From a checkpoint of a small image classifier: 3.47M parameters, arch gmlp.
Rows from block 5, named by matrix and row number. Rows with one number belong to one neuron. Each number is 128 + 24 x the weight over its row's rms, rounded and kept within 0 to 255. All counts start at 0. Numbers have three digits each.
# u: gMLP up (value half) (model.blocks.5.mixer.u.weight, 512x256), inputs 172-255
# v: gMLP up (gate half) (model.blocks.5.mixer.v.weight, 512x256), inputs 172-255
# out: gMLP down (model.blocks.5.mixer.out.weight, 256x512, transposed), outputs 172-255
u.262:132129122131142134106156121141120116124160120151145123096151138156155133191093120118092139138150108155082100124101134109133101097166170102098098137150141087145142118110124111113086066105130085133137125099145160166140159102155130126115155112159113141101
v.262:148094143111164122076135097164088111119072135118109087130080141144137163117105124131105143141092103128106129122134143093132156136141086111153127123143131100107116131123098127123128179082150110116120137129132155115126182101133131096061169121167106139179
out.262:131150157134125103157077190135174129155144136089135128145120094100106129153131155113152120147133093098101088100139108130129108163131100096142085115167167166068103159127166085122150134119163141136153152122136113100140120137105140101130110125114172151140
u.263:143114132139132119150145152112142194088123128134153157153124157134183097098155095138146145114128070090143116138159141110126112134119126159111151131127101144095107096168149098128121107078127133131110086110108123113093112101141062143156115151117125142141
v.263:144117162122158108111136153119122132113115134149132136153083102121100099140153140141126142178104121123147134162111093164102132116169109165113110092147087137157140103104134137115106109114107097111127175108154135157135147172151140164065136069123162098126
out.263:176140114134134082182109104127115147113108158125103105138103124128149130108166079166128141079116113084153126145158080125107140143113125077153119125102126118096144139143131085131156154136175143160105150130091138113121097112149118087122106150110175114146
u.264:121133134165123130123177143128119151120080139129153109134135123129134106124149110118150165116149121110099136086120147110137109128070143139152164116126122118178131125128158110103164134101115108152095117148093128132113097108151135102121112149111141147121
v.264:134168087123142136128088132099133158121115115123129109144113170135168133081137143076110132132143100135115146104141116134124124168166107167124100090139114151102139118144111132152174090128145119081150138136120110152155116149164108118128151143105092120136
out.264:117172147119095140173146140152120104125136134143115183157123059131089147097139147112116064142131108125136119174146147151102127115133164094151118142128092117113122088121157140144104133156089128113104117160108192130133120155135095098132110156134123130136
u.265:131119139142147129143126097150138154130120162097112132149091168113144176137133130125141122112173153102162156115147138116128138108111109076166152120112119108143095119138104153120147151136136149172144158114100144123112104191147155115139121132116111164141
v.265:154139149132130094136140122116090138165118101142104072109119122133148071103117119101146157175105070166123149156155121118112162111168151124148118154162124160147126103143154146124154142109210145120133154176101104192129134106126168156110162142158139151139
out.265:128141158135133135138102147192143105145162123133105149153113130125133093092123080146172104119137196144078087120113127117112121133130106173095169088155114128121122116165134120175127093104136162167158102134136161164149141132110129182116102136137101134123
u.266:145126122142136144136093132168162059070156145150141126149143106096119138154152121108133125145104139143183112136172154150153177132128161142137117087107134143138138148096168135128135107155124136110126130124113190121146149150123138081104120078126115134137
v.266:107104115179141155085105151131115131172104115124078126148100114096140128157115132102151102166100135138144149131123137109088124115104114095085131129144096127085147086151135124144088091091158120133136123147109169139148125146145130152123150095107127131106
out.266:163097148161127143104084114150111132096171111101151158123150091099167117153109138131144109134098121124165112131148122113171183097170150128104101147139129115102146095160139122120113155151137141095135118106155125160138133162121139132132091078125103158142
u.268:122091129117129130140156111104154134131126131124096071085124119118114094129157159055107143115132158145145117141176114128085127127189102145109131084145106154169182146127097117099157099113124134116087176125085120171096111148131124157101144133151141135123
v.268:161114157093148172121086120144096126097110144125148131103176152132121137146123158134106133129119109139075111151109122096141165129118132112126080112140166100163123110110169130114106130093140106165113127133144119168115139147160101101095131128112121115143
out.268:123136145137129158095092111132122115126134129141150129160122147142111171115116087092092139131130127133142180144130155092167116127150153122140119146122121128104124074147173134133085125150126109144122119120146126137114097117114118107070128095120114138185
u.269:109126151128112130145134141167113153107178144122113111119093133138195071132128095140163142108115175136146096111153144137125114138160141077107105110153130106164096132096145108094147094108139159118146133119085169145124121140126162149088125139148142118137
v.269:156135130149122113115147119167135118129173128158123085140088145123108102143111104115155130131089152145155108137109147142160124114090155087104115112121136089129105103116106134124151116140147156120173107123115161143078159148163178140085091167146138102140
out.269:074115158128119126158115045116081120125116113131118133108102113120096147102102094164115126059101135110116128126163128094074112132134131111147161144118090130099140196151143118158105129108122125144120120115114149115128118180128162123126167143100128090125
u.270:132140100115116076187105178128140140134122140150104139148203153122109152065148131114123138126139132151145108122143150130150157146129160131145152160109132137168108092149124177086114158152118134086148098119146122122118103116119112172140131123116127137123
v.270:162078134150121142104099121150143121131111127105157085138111103112127141132119104075093122180133149106085126145134124120105150107166130151128105155159088098153115157145136106126102109111136148120116150147107159128108133131141116111110149143098141121142
out.270:104164110116171143165146178138095163119064118180110152122153117170164106140122128139143116127105127123129114103123116110123173139120135090115131134124162151170147128140173073110136136104123096159121111140096144117104139137144135147145107136119115132158
u.271:108117121136123147121118096131124158136119143142132119164076111136139153126144161153111116140088112132112151116143110168104130128167143106122176137150086147147143105147114069096069072127127140166122134120085167135096118144097132123111121141150128117127
v.271:146126127129163122112156104120123103124093148104156143129136166104180142132112119104111082134118101121109118136151128131157104106108126142097098122131110118155115079112165111069135134118114150137108147088119182143099159144119096145127161125109122137111
out.271:126156124131181086138150141082154100144088100118124139140146148139100121130108153143122138121108157103135115130093116121084125130123196139135075101139153121099119098106112186163134166126130169108136144123153120116133124153182128158134094134119139142136
u.272:135124081136154113110127118119126084137105135148123128103138085135145148143108109148081092138139137138163127145149103142132147108137159152140137131135147165108160135157134138099151167137120159094130081126099172114133152160147113165130139131125113091141
v.272:136152116112128161139115151076141161128123115122098128158133138113207113121140082142169155130106152144121159132112134136149133176125130127122122187130102117121120100115113114129135104116153128116163097158138141142111136127105114106112110132113107131148
out.272:066108156154133095161107128110136131132159095126171110122127136125125139114102122121104114099114132135097125146120151139141162156109144089104119162104143128141147091167125106131126135131060132093121159137113121099129124132149167111120159152143134155121
u.273:107114138134102108132119163133187142133169146106169141140097154164043123149157185113153153120120147143140093099096146124144135145139110125135142104099145080120117173120158140107128136101114157132100118173134130147117095100098128157117108164122127156150
v.273:141122146093140132115111139102035144114146080155098145176113090102199125133128061127152154154102136105128140140112136158099111091140140147132154118139103145118136088134140081159114131131150127108157138165117112164146145112158181153124120119122080123141
out.273:137133125119137074172149104075095106128102141111161146096126146127167100134100122129085110180163156132161090099153130112134142092156149140165117141130131125134114130130163115160144144112163055101095177117155156181160115126157175108141142109100161131143
u.274:105087119142117153125111131111150173119136148103133111108120149136103117135124102143136148100167112122128112080129164107142130127102073163160153078113142128139124118142113091164128101149121128126072126169132115114115102086138102136137104161102147183129
v.274:147154109103108136141140125136105135120091137088109098146128128139134129124133133122123148178125104153124161118141062149136161135123164125109101126168061146184117115147104119145142147097165093150137125128122173148143164147063141132097148116164118120139
out.274:116119126109181085111135121077145105073132128096132132172169132126163126111110134131150137157173115147113124148104146122118139111114135122125087117099121120152131125130151115105105121131139162142102114154141122113128144178122149107162069136144089127140
u.275:102109138142110111142134182151176135130127170136125139136121172170093106117150132144128135110185113107133140132083133135169130152124108124096127112117123118134144131114147150146152116110127140192140109133104118129120107089122126096124121169113156155139
v.275:123173125106192132114104113134083146122125110143111095146110112083131145119063125132126129134048125139152128137164106108133162135140143125148143116174107133168136140175130106143126142092129133088130124134135151164127140100105120162090176145192110130131
out.275:145090144113126171061134168142135108178131142131118131108115078110109083140129110083148125131132126123097159136147089144105133202138105088162152114137090127106114121135094098093122148155098130138149141132129116171126143087153166105136119088191126160141
u.276:162124128138164156088121076116126139137118132099133100092136112127119117158095105120125143159115087146137154119098119137116108143126156100086119151196103153103167107178127160155087121098146098136168119129120130127158125147134126121117177126160103099103
v.276:103117132160101129152147154140141141135138145102137131156114195136121090099171155124158181110146131115131126096125166069153168113093110128156151124074112133135082111139115123155153148125112139127104126158111094127113101100124141139128122164106172148145
out.276:106148145111119144110149128084140134098120123154099142154105164136182165101153175132106123108154144077103115121149161100152154090140141120112126134178097138128133116075054095147175149130146108127108150118168104170131146162113148143125129140153132142099
u.277:177140105073120137140098108136167118141041127127149098152131145107123151135118092088116102148095123139151154155147065112117145139122143170128109107105146099128101123144077163140125171122141128142110099129124146136118109163098114128102114119184086152152
v.277:136090167150119124154141153145110126119109120118125144111154110095142116096131122091146129134101132121115113167099144117115124137133129111111110121103096086113156097169061131154138130106144101158127181160145151122171118155143161122124081099166107141134
out.277:132088115118139097123146140147107085089150121185094104152101137129107134123138131124138131088085119104152144135107086153094099140143109134157137111120130130099093131090106167134140124121134141130119156106116148163115135140126140141148159126130098100148
u.278:123120133115106110158154146141132110135133137046115128141164140146107091064136114128169132149125139097102117086143134127170150165109119173130147143110107152117108130103113101097130157105098145112136131133088104137085114119108134122133086168162131160156
v.278:175150151148125161137104127115111100147083085117107103123169117115157145140147064122114091117133139146119119155139107160088148088130132097093109116165143101177130104145069144166130129090144124101161137134136136119124181111120146129117161117154162142139
out.278:118158137186129127141158139136181116161106157120144143143131141126135116125110186061135133090140156100109135159100140096107103144083106132098130076144166145110155156139127147122130139120070132114143111159124108161109138150160146145105129110160140152086
u.279:101111117152115128144144160127166173153156115147129145136103141162115087188151126104144158157101083109141142086107145108111134112068137109124146119136145117127134147112145102087139138088101131175171103190111094158116111117090119126113134134114131157164
v.279:102137134118116136133124111113144118119084116137100124162107084123128171123131142119128083134155126131114128146048119114137170135183138157136092115143145147094146140164157150127137134123131108099126129115131107126173139084172119122123147085115109131197
out.279:135081136119111126140112156154115115130073163174137120149133127140136131103159105147158095107088130167143106143133135155117129143088116154147095141141111126128114122148139132119126109117174084177120112109131137080125163109128144131132113077137150105131
u.280:134129115169131151130123166146153132118135121136128115167117127150108112148143091114114141135175156132125135091092130122156116107106103132106091137131121087150134154138136119205137153115129121157109102133142142156184109147098110126157139118134151129137
v.280:132149186105115126130128085106126128145094138147103108156132171054107155126120091157141100150139107124118138098098129150150119125124112114115113149130133133101164094136118126164136129126149156176118107119096167118146126128129131103110171148126123090132
out.280:087130101139133136134116122118129121077100117109123111113140080141135141132189151152139148125118129106126170131162123095140105138111115148126137154106143102144109125138116150108134111120172129111143148102125106180122105099117130134164134132110124111106
u.281:082123066126122121142125126135132178116119147099141135143153167144082106115156156130142124102146123124106130097124122128129139139105088092117114126112132114126130166169140137158084183113115146192119089180103119121088131101109133084154148135140136149123
v.281:160136117117120127108128164162121158115152129104103114105103126160123084168137122112151154130113154133118121116141128141145150135124110117151128115159094126159130135134140082095152062118178161115129166107112133156123111130190123178093122135139138067164
out.281:171169142139109145112128108168106120161138096108202109136140138152125161141118152162131086147120154130125136097094139141086140093177059140139121111105176126116133128125128120123161105119141124127113100150186107112160142154125118120106134119097134128112
u.282:116138155122128064127123154118151123124120098121156121167141119126127149133146107170096156132159134130150145090177124117130138151112110175105135139141130170097167134141193175137079141128093124116102112145144149117093162128135153113124124129164141142143
v.282:114142125122152146115140066130108103180121093131133113108163157106141151140132134144105108166107163117096156132128119119132141135135121146115171136128137114122131111110159133165071122085161111147160130130105129106115166142110156119086150141118132127113
out.282:133124102116122072153119144079147138120132115120126175143094086121081164102104106140102102146148109188134120135121117123169172148141125095129068146162138120149160140108135120096144113157132148117106083112150156131097130121131142155110069132120181130165
u.283:130144112112122150148122128108138134118130150106128118124127156086097122119128148160168130151133104137091125155138082127127130121127148111135125157127137129107114154080097156128115150123186147172137138110122178143139111122122140120115147131151178109099
v.283:130156129127154101116103123175078121123180124093136128140163148121102119156130144109120142171070128117095187101119106158129121084127201114126114119148105107149138118152081113088068152117158110162125145101140155133104154159116121136105100087136130116101
out.283:109161136126124102143152095123145099165119135133102147127151113123106112134125110131138167112166120099090088153100104151108077146129107088089138137128111124112159087102145164080127112122080159134127140164139113134074085146131198128141095147121117162143
u.284:152118127106154122081064152151147173145163123148115101122115130149141125144104143118118149112067095124144124112108126123095127112146109147127091086138097086129125096131110110159070124089156119106148126117113150134128118155130115165139105134136105145133
v.284:126153131139132153120069087126136172095145100136083081196138128123127140116117135119176105143070156166149116087088130123098165167149161103128114085127150132092107137174122126113120133080142139089147133100127160142194157143099108163138167162130115119145
out.284:124096137150138072124162097092113120149121117178139140146124142111091123099080174141139111087158143150156131133116127085125119113100145132133110054092100145114124096117133143157101133124125117119091097145133146091103152127129129138131113094146158128146
u.285:117134093149109118125161143129115144154141122129096135180189136137096101097166139110117148106164106109173103052108129118180155121114128144154107114124109147141122113115096133170122127156106120117150132156152109110142149143156108110144127171062140123101
v.285:145140103114161156094098151106095120062146104155148133107135135143135125149119160139095128176098111171128146160113120114169137095143142126110129106160138133103118120154176129150143101099122142105122122119144160138117172153106112136168143097178129138129
out.285:129153106126124117145150106114150118105143156140085143154072110105118167083088145155126118160163123128119072128111157163112164128133119168118128099095142139130131171129138103131130121130105129093155066159099095107124122160112114119126109119135117134148
u.286:121129091170152134157144097104110156135150123106131137168163160155095114101109136141097136164138157126192156118163141112144117106104125154112166096130144128136151111122158113124157126161115155117123130144100099101103110139135108129146093145118126109120
v.286:135116136143150139103164154129139127145131122141087116122125110148158147170102140079152140144150162129141102102183144136116152121115170063086163102122121115123168101090099138144112095106142111109144131152105138134151105147140153143058118115111121145166
out.286:116139148106138147138150129140125114132159083112147140107110137131128158108144158182137127140148126162095154177091139105163139124125104133112136143153135116109135142107152171163112133111110185145115121099146131125156154136106154083167139141112127137098
u.287:121113151107124109152166162136087135116134094141137153125180116148103131091139107109134134160144076102123115179142135105081145120156114096115148113140117098163096108145142109103184155110115117079158115051112127119145121154165101113146097111129102131140
v.287:141124138153170150117164112139092128141127127128161096159111131129115092138148100138137104154116126134133154132130120104126149113105141135085130141133148121110140119146102075150118131110142184118214109179106104160109162101105097133122149100142153123108
out.287:139108107117143129110121143183153105112101115144117155151148118130130144120096137099130107088107135117100125131130164164153123156105125160087119130120077169165110153165163119117119145157122137121135115164092095129143130118138116148131142168157176123136
u.288:130133194145136130140158114105167128125102163175094127125143132144130164099124136130083120131124143156138159150118118126177128108150171126088125137118119125109141093124133090113083089076155128126125169128156124142160123182138124125095178081116100181146
v.288:115158108127177135105098120084089150153105145161109117139153134147163107128108107171097155119125101122114105163139092117133169181149136125138110141156145141116142100182118119121110121143113150117174142161148103158160111135113150161105120155150097139138
out.288:138168120115142131150165148084122170131140193136122129159149114131153117135123070090135212142161132084129097085128093119108144122114086157156112117148134148147137093144140158127105156146091121123114108134128116139103113116139112127102104104110164155142
u.289:109153126133116124087123118166126090148171072091117135148156112154173124177107092111145133137130091123110124110140145119152153152109121109079100141133140149119117124160171118107095101118120137081124107113099154144115108111161112099114154153112104135145
v.289:175146172169175142089174102120105173098116102120113101180100135158127109135099106132142143130137121121151129108098146076155139132116147122086088131131157094112125071172128115117122168097130122075136109101119162147170148114150121163111139097144146134131
out.289:087133149149117125134097154124108124119127121137111168121151115139122106123118127120095122118139063117139139134124128156111156153169134119126114138099115145118147146108148103156143098143150149122161134161103143152104109100148112113164129154128129115150
u.290:165130132141112134122139104144144137072126130121109058117115116123099131166101112169142165115094148158098171110130131137131115095123143136118142142141133058108177134138117093131088105111164112113089127105141186135137183143091159142155145144162125089125
v.290:089113109109119147117113094099108128110112106142090081138124118077136087161123065115125122156084121127090137154135134132113163147086165113122150142119153138087160124175133138117146139106100146122118157124131142120119119132129143164111174141151123121122
out.290:135134139090089134125085143153115119151126119097110148147119147129130149089107087154155137117106101120111165151144130120138115115119137188133150111166107124120115189059109106131120127127110147152090150114154146102103143130093134122148165080129073134127
u.291:147114167137149113119123135137107092141126113164157111116157133118144142149124138111118163130119151167149134156120116118162146148140162150143088126144141136112174079090128168159089083143123140135123142148156129114141168135110108127111108077110145114152
v.291:133088182082165125107140130115140100135146137130159135138108134108087145135124096119071155142123153105146155149100139132138137101121152084087137130143111144150154106124159087090106168131102140158144114095152133143155151134093119138106130122114121139101
out.291:162111094180067100089082180118151155137122120155141112128162090130134127088127120114118145121098155165105116127146133111155137111118125170136100179128102130144124149101146108131111119117163139114115136130148137129104125109135155119118087118115166108146
u.292:119097100121086072148152133142107139144102172166145145139144170143115116101115136145153138119133110114156143117125168116144144118080110094125164187102148124142091120126157175140149160154088100153105128133120149119087080110126144096131132166115152138134
v.292:138157102117169155106132143113153110163138093139121094117104133118142110107106142151151109158132147146134143107116074141138116135108143125142136150179116131163125152132133118113133142142146119116187127119134117154128169110117094139155165102138166114153
out.292:134131105102128121125182155145142113135129171144150144126107114125117119139162108113154109104112110127148160116157114144150095119122123113140114116153131116170148137134116110078088109124132149127112133122154080105099101110128126113105100137147103162115
u.293:103142130051146139128166120159173107129168092132131115102139097121088148136122168144111108161125159177126146158100119118114140085129119164140123124138098109124157140169116113088061052103155103093109147133106123130111143100143124146117135104137133114154
v.293:161157130142165166142126126131122107083122130136134142156112153097111130118165165157121133184075127162132110119127131137135162104134174121143113118114137135117138137112096145167144160111136109116098107132155159165123172130108109170107129122181105129107
out.293:160142119073152088119106148133156123102131118140135137135100118150080154151105131125099122111121128147143139152103081140098144096151157114117093140150154117159127169092143107142114101144144200088143125131182093139173178142101112137137143150112111158120
u.294:140135115153130121109139114063106121106117114138120141119103102105147128130139142094107158139145140127104111139102137164138100130092108139092123131175107100121158141116141107079094145134152122128156115163126127136164113098122178135156096125130121139134
v.294:134152125127123117106111124165098149147093106065131118126096117103125124154167096114135122160139147117100131131115106128148155117157084125083136105132099128136152109132111148135093156121165111100134147158119176141135180135119134085130149112110111140137
out.294:145110105130169099108120160110155132127077168157172111096139128128111119133162068136152114114098094156150125159120127118116145126170119110154120089136170151131149164123144162138117109152118140143151107099128125108107133131080078107154117109134150118116
u.295:117137106128128118123138163165135159128120162100127111132094142110086127097110126135130166126102132154132133078138178124160159135170134136141106135138127123176119159154113120186113092140133097125103121153153127124115101082118105119123150109108123166132
v.295:163110130145166141113161103101113093109123107115122142125156119145173112110139130143129100144135133112104142157170082112094107126084142131111132132110147162094133133142139177125116134128133132131118142090134127117116134150158151116125122143138130116118
out.295:187122114141132129166148158115129064129158106067143081119144108125155114103136140107127087076129133091101108118143064147137149132116102164166169132135117127126098129142103147105144161147087155119093113104135144097101125156145146156119117140145136109115
u.296:182152156104121107122174131161109105130125092162125111164145138136159136114150065122117119139139111163125175125135103132140150103138126111128089129134136127110142115159138118147151147089097096113170100070128133097113154164154181095134155144135143092114
v.296:162148105149130137089139103132146135107157129130107113094119129151160076098055142157145134133119120136132120117135125140121127153110191155108096083142106110099069124159141173180154126105144111105122149127091134159128109145135142120149118096197157116127
out.296:134132139129159138135120120098152131146095079130124117059156150061115138102158103125124159096162099157160132103109157106149190129138101138111095141104098140130173091116147125134153130121092111132128104158129127131157139131114125157118112108138103115129
u.297:135166129168097100156139138149166133121103130161148157202121145160137110097154137159133148100154121091143090076122145111164134115084108124139130102092130133144102128120149149147128126157115095165124087142111116112112118135115121093146125159090146098102
v.297:106134124104158131070154075149090162132127140096123096106093113074108121126090157118134122164124127156124137124116097142105145089144124111125129146218111114123147136172118112118110166124152161119128160145126156151123141113149118178126121136149094140149
out.297:131161112163143136148105159160122178149122164105127157169163122119135141136113114104119146124145091125125074133124095081139132127114146120118139137123172157151111149110101104119165109079155137105140115112120110109115109116130143075117159178150168112132
u.298:157117145147125138108156111163079141088162107145129133154155131140137152169137122137121125128096148129091151152169097109102104134126100143127138113147105136133107125133123171077154094130157098124111160117149102137121157139140124130145121126111152140118
v.298:117159129104145117128139120149129131105125119162146147123144159154148126111092126177130102109085158116133134120155135119127134115107139097139118150116126086107132137139094130146154102138119149071150165107183148138165119125114126188111145117133109146108
out.298:115072114142145109144104129147064122140122146128117145138132107077140134124089116084117112130106123160166093103109127123146115126141147120104138136082103158161145156077135072136098099131114168114105111159134148165140106103109137178128140148090131151112
u.299:135100146142110109135143130120122161145135163110160130197116152177094093119137129124126118144126134116181111081124157121138132142084075166131151154093124142113142098120124092070121132127104154170097105126127136127115124100131127124121124159117127153093
v.299:162140108162138169134120130119104106151136078140115107107116076132138126107125120071121122145158140147107117144124121169110137110133132095078137097161139116124139134123125156173154142106134079111110118164097123160133147107145109123097166132090109152160
out.299:125151136140142108145132171109087146109138120088115125122099130120116129158171147144111174087124147159143105121136160146130152152138159128130124159166132126161152177134063155138142094189144098123142104127134143113139079139100143137079112116136128146147
u.300:161153132149142129151090118112104124083127089152149099131150133119204155125081108134091100123121072132066102113139126151125117163143130139123136144108114100171132141117125145139134075138131131098153152093138122165148146095164140127168167138142098116141
v.300:146112139099105089137139139149145125081142142089136134119141115149160114106122105120124126110103088120093178149162095136100156130098148093101134103153117095120157070196099151099068107106122138137149171129098131153115116160154131146121137130142117139097
out.300:141148118090103133143108141111130082082097110089152159158154127136077154156109139188087102136109135117139175142141088156089077144093133134118124152137105174100130150149113106150090106132098104151132149114101090071155119106138160124132175139096120096115
u.302:091110124110113097131139085119159163149119147116106139141107170139089084080113104142119173132124097108144138127142125130113115154134111156116150130125128144104125150108155105091176169119105141177132130168097115135120097081173210111125133153118117145139
v.302:145131105144109178120144092124114147150116099151134143130152091153100169148144125156110159155157151143183139127094123159114102126115105131152065145132115135134125141134117150132133147161179104133138150115114144149136128123134104114157137097106097108129
out.302:107102137099147122108120079107169109105123135120118157086077138116128135153103126128103115123104123142090127124134142102123147106126165163130131137129106086144119133132134171112151119152158114137132161161121119091129158086118167172119134106161181141162
u.303:150127127119129111120136122129146145100164125099078120104120108114131129148142145136129102145141125134126117139123155181169144129125143137133121123163125129129137110097166088158131106122193135106111118143106156170133136215130097109134133126101125132128
v.303:138140120148125182132105079081102157148118173124147129107143145097158146132125137123080094142146127106126109158085096122105150121148125106117094120115113127108109093161105109129123100106148123117138194085100113125170117102146102140101156132114083182126
out.303:126146133138127100063090147130141105128126144172154115142151133095118098113146138097123136194101133103122111122146057098116086170112141100136090173102121163097112141184123135112141177144145149149155133128156134151125106119132161083149157120154109152140
u.304:126099095124124110128148139145171167161134168127139110136119153168107084138144126088169169116130125111127130086103150098152117130123096068100127122110111101185154135124079106169142123139113138159084088145081096113082131084135112098096127148135155149142
v.304:081163164136113136122137126157141160113161068147133132129117111105135120126119142120117119167151129116096160109157135151148153125111126166123105118154097151111143112147168125135153126128167142094118148148133114182150115104137138125132137104149097099115
out.304:103138171166135112137133090136138168130120122135153120118114116132118131132122098137154186104144114138147123147148115101135118147112159163110151089147177129138149135133132111144067141145188109116133104101129083130131159118130096152153134162156146080124
u.305:120143110119101098131090132182148097144168141120138144082121122138121083140110141088144117111143131134132156120088159141105090118142103167135132145139140105129126085148110139140081090164114096057061139132130157094120149134136122142147133100133128151114
v.305:128100159105106118140076132127158108106097132100096114110115095133111104098158121143113099139148126101140171137138105145138151134113133120124121161131113142120149104150123148151109126112160122137155130120117125126155153149132167192121136114128135120183
out.305:153137104131103169126115183119141112150186112171128125090139133110110120161118103107122146146112167166099089136111144155167151123136170095167113105132115155129118121106111117105118110115112114113178138133141147146146073136078080140139132130131167101119
u.306:130123155171077109061155150152113107109129137132135116152142133070104162114110159173089155145145125154156112092096130115140153089109158100111140178130167144150120150148147152128160186148091107096131132106161084110102120143154173116115111139106157125124
v.306:126099146091119123135112148131133115145122113134127084154124132169102114128121101156142093132138140145129162141100132148144139116143148112094162122156126127114146112158097126152091137134127099146129127084141148145151159149125119165161134153161120103173
out.306:127158145099117198101060148142123133113130143134115140122143131115107131133141115104144129153139091130140085142116102133099165127145147144154139119152139099103172107115149129147152117155127163114145159139098136099112103114116136145097080107070166118126
u.307:106069128160101115130133156156155131092096134100159141178163151098099108076140129083119143107137150142113149108114140104139154122088129123129140146115163121150127071126093126146112167118124162134093109157146093129108118135119109114135105133145150163114
v.307:176142097116121178146141121127152166143125096121086120130108091132149121144125121123129143163128111146141149120147133162164128165115126144111151137180093163092149135110134103119154126084150111077123117138092124175116136134167112170115140141115113133159
out.307:154146116118118151153110140169118144128125117115173123099120134147132169130113151145143132150067140126139127127097173097146085085152113172115110132129109132124144142118110116143140143143122125165137114093160096094178107086120115122102143112118118147123
u.308:106121119111126123105122113129160139095119152125091098107147155157135140163135145161110134120099143157144111136090093135125114140103097122099129141120101089144175083119112085128107111140105125146129153163181141150108141146121176114138083140114106148173
v.308:137136099115128135101085144176134121109144119157143116115171132119125100156149062114133124124108106151082149125137078139154134151177121120079088132127087145155122122109142116167158123108171151158139143159094107160142114133108154160089160140136159088142
out.308:103128079142160136171123087138130089131143150163159096142099114133165143110139133103111160145113098165144145148151164107129122137133114135156108121088124124137129157089120087126116126133144087103112099099135116127099158122135136171147117128125103179079
u.309:155138138149113107110161154118148101142122128096158075099131156133154165185127113089135099119120152156133159139122151105132167119093163139135127173134109095110162106148159106116086089108130125124115113107128116142110156164147103122144114129118127186098
v.309:124145131155126139113096122145142171106110108136089105110180133140117112068149159137126105097135120099100109125140122117154144103133126126101080111112128115105145133171139136140174113073181155104091153163105114125150131093101090144101165128111119143201
out.309:131129119146121125101104074138151132124144138104121151099138095141133134121116120133089074129127140069137121152175119155149156101134146139103129139123129117090152135133114141116094121128144068143154163150095168120132115145137184083122142119114134087160
u.310:145151107140149194123140059131070139132168117145117151129129128111144143141122143169140100146141166131122123138109136130147132126144143105145171149150168130141120116111132093086148115141142097088146114077117130094144161133092109122151131131108100126151
v.310:128118165121140124082140148164116096105149137152115132112125135120152132098080096108130150115116164131119108129135152147123159083108171089080087124149152113108111110128147143074149140141135111141167122141127164150159126162110130147102173116146103168145
out.310:117118127137114147091109112122157112130154140179121081080153160116134110148149131109118111075138142165177134130095116097108111071165150171111177121124091108107107178076130150154133129097099119158056129122087129145127100162129142135148107139083120141083
u.311:086158101130155115126118101089116127096123141179089125108120137094130155135115130149120120147079099163147144126169096127139145145153169141137120095126151120163101127124152126149122128130127150101131138184132184117109157108125142169098149117143136105136
v.311:124101146140172136139098100080143129086127110150118135136152131106138127132111130113084151162112133177126102146103149116130108143130101118154099120131106108103123132113099118177136100138177135088144178140157122160156167163139159138121112083111071139135
out.311:184118101134131100138104107082120135156143146090113178170114119137148174168139100122123138140134099109112130160145154100115127100146146111157103129117204099142148113143159134104126077105090115136108118113161128092147097127181109113122147138129140098129
u.312:157117117184146103137123125149150125137104117170127102120108154169107149132142104081091139126202138156121096095143131101135147145114137155131155056109118118121205139096129123136139100115120167129114092151052127150160108122135103149142112167119146133145
v.312:199129151114165174105125135156100122120079118185092125144156140128131159125135103115112109172093163120148139155146107137128157135138117129132096126125098107098136105121145143117104120083160152131134128106096135142124104120126130181068104134114092133146
out.312:128129093157120120190101123116131099155174102154116137138150118126136156111111150167123121146125117150136136118131101142144088111136120108176099140095129087121141154142143075097089155126130100133126117107139097152100162127138110145082116123157120153175
u.313:158144153122141150124148152122111162105118154113123144151111138138099140139134119108095130138141211129163104093141107155125173126103122155137120145114116067147086123107137094168175149131159122147159146159107125129140112113130112133142116156106092146132
v.313:152153153098149149085081126140114139126147137114134123128146091130090096107136066173148130152112134124085163134149141133112097141135152161119118156142101130176143086106109093076162067109150118168110136090165123149138157122122162168130104143160151086142
out.313:146164112141163120148141106139096129124143133139145128123148168085144095153126163124106095121140147123114155146134124070158092109141103091086120131106147097111115114142135115189128110090132172101139152123168131133121089132132129150133151152069088118150
u.314:148140142115096144146144140164119141132118138117123123156118134104142129132133077079139124128149174093122166077091103118133135154122126127145139083126109161092153104110112140111114110140109143127194174092108111152159118130115161118063151146115140123135
v.314:141116126143163165134096121119148141072131109105105083102156165137154093148136137104134125135125112177113126135145129114082133100159149099134156184137151120120132158128096154165159158128166166127140118165116128100157155177121124174127120121120129076125
out.314:105143111111141094135133124099114134088146112164136152151144140160154148097105155145125137107124136144099158136181111111142153121124127114148141137115101123153087136112105123114145161123125123123095117137124106135086117118169107115155102135097128083137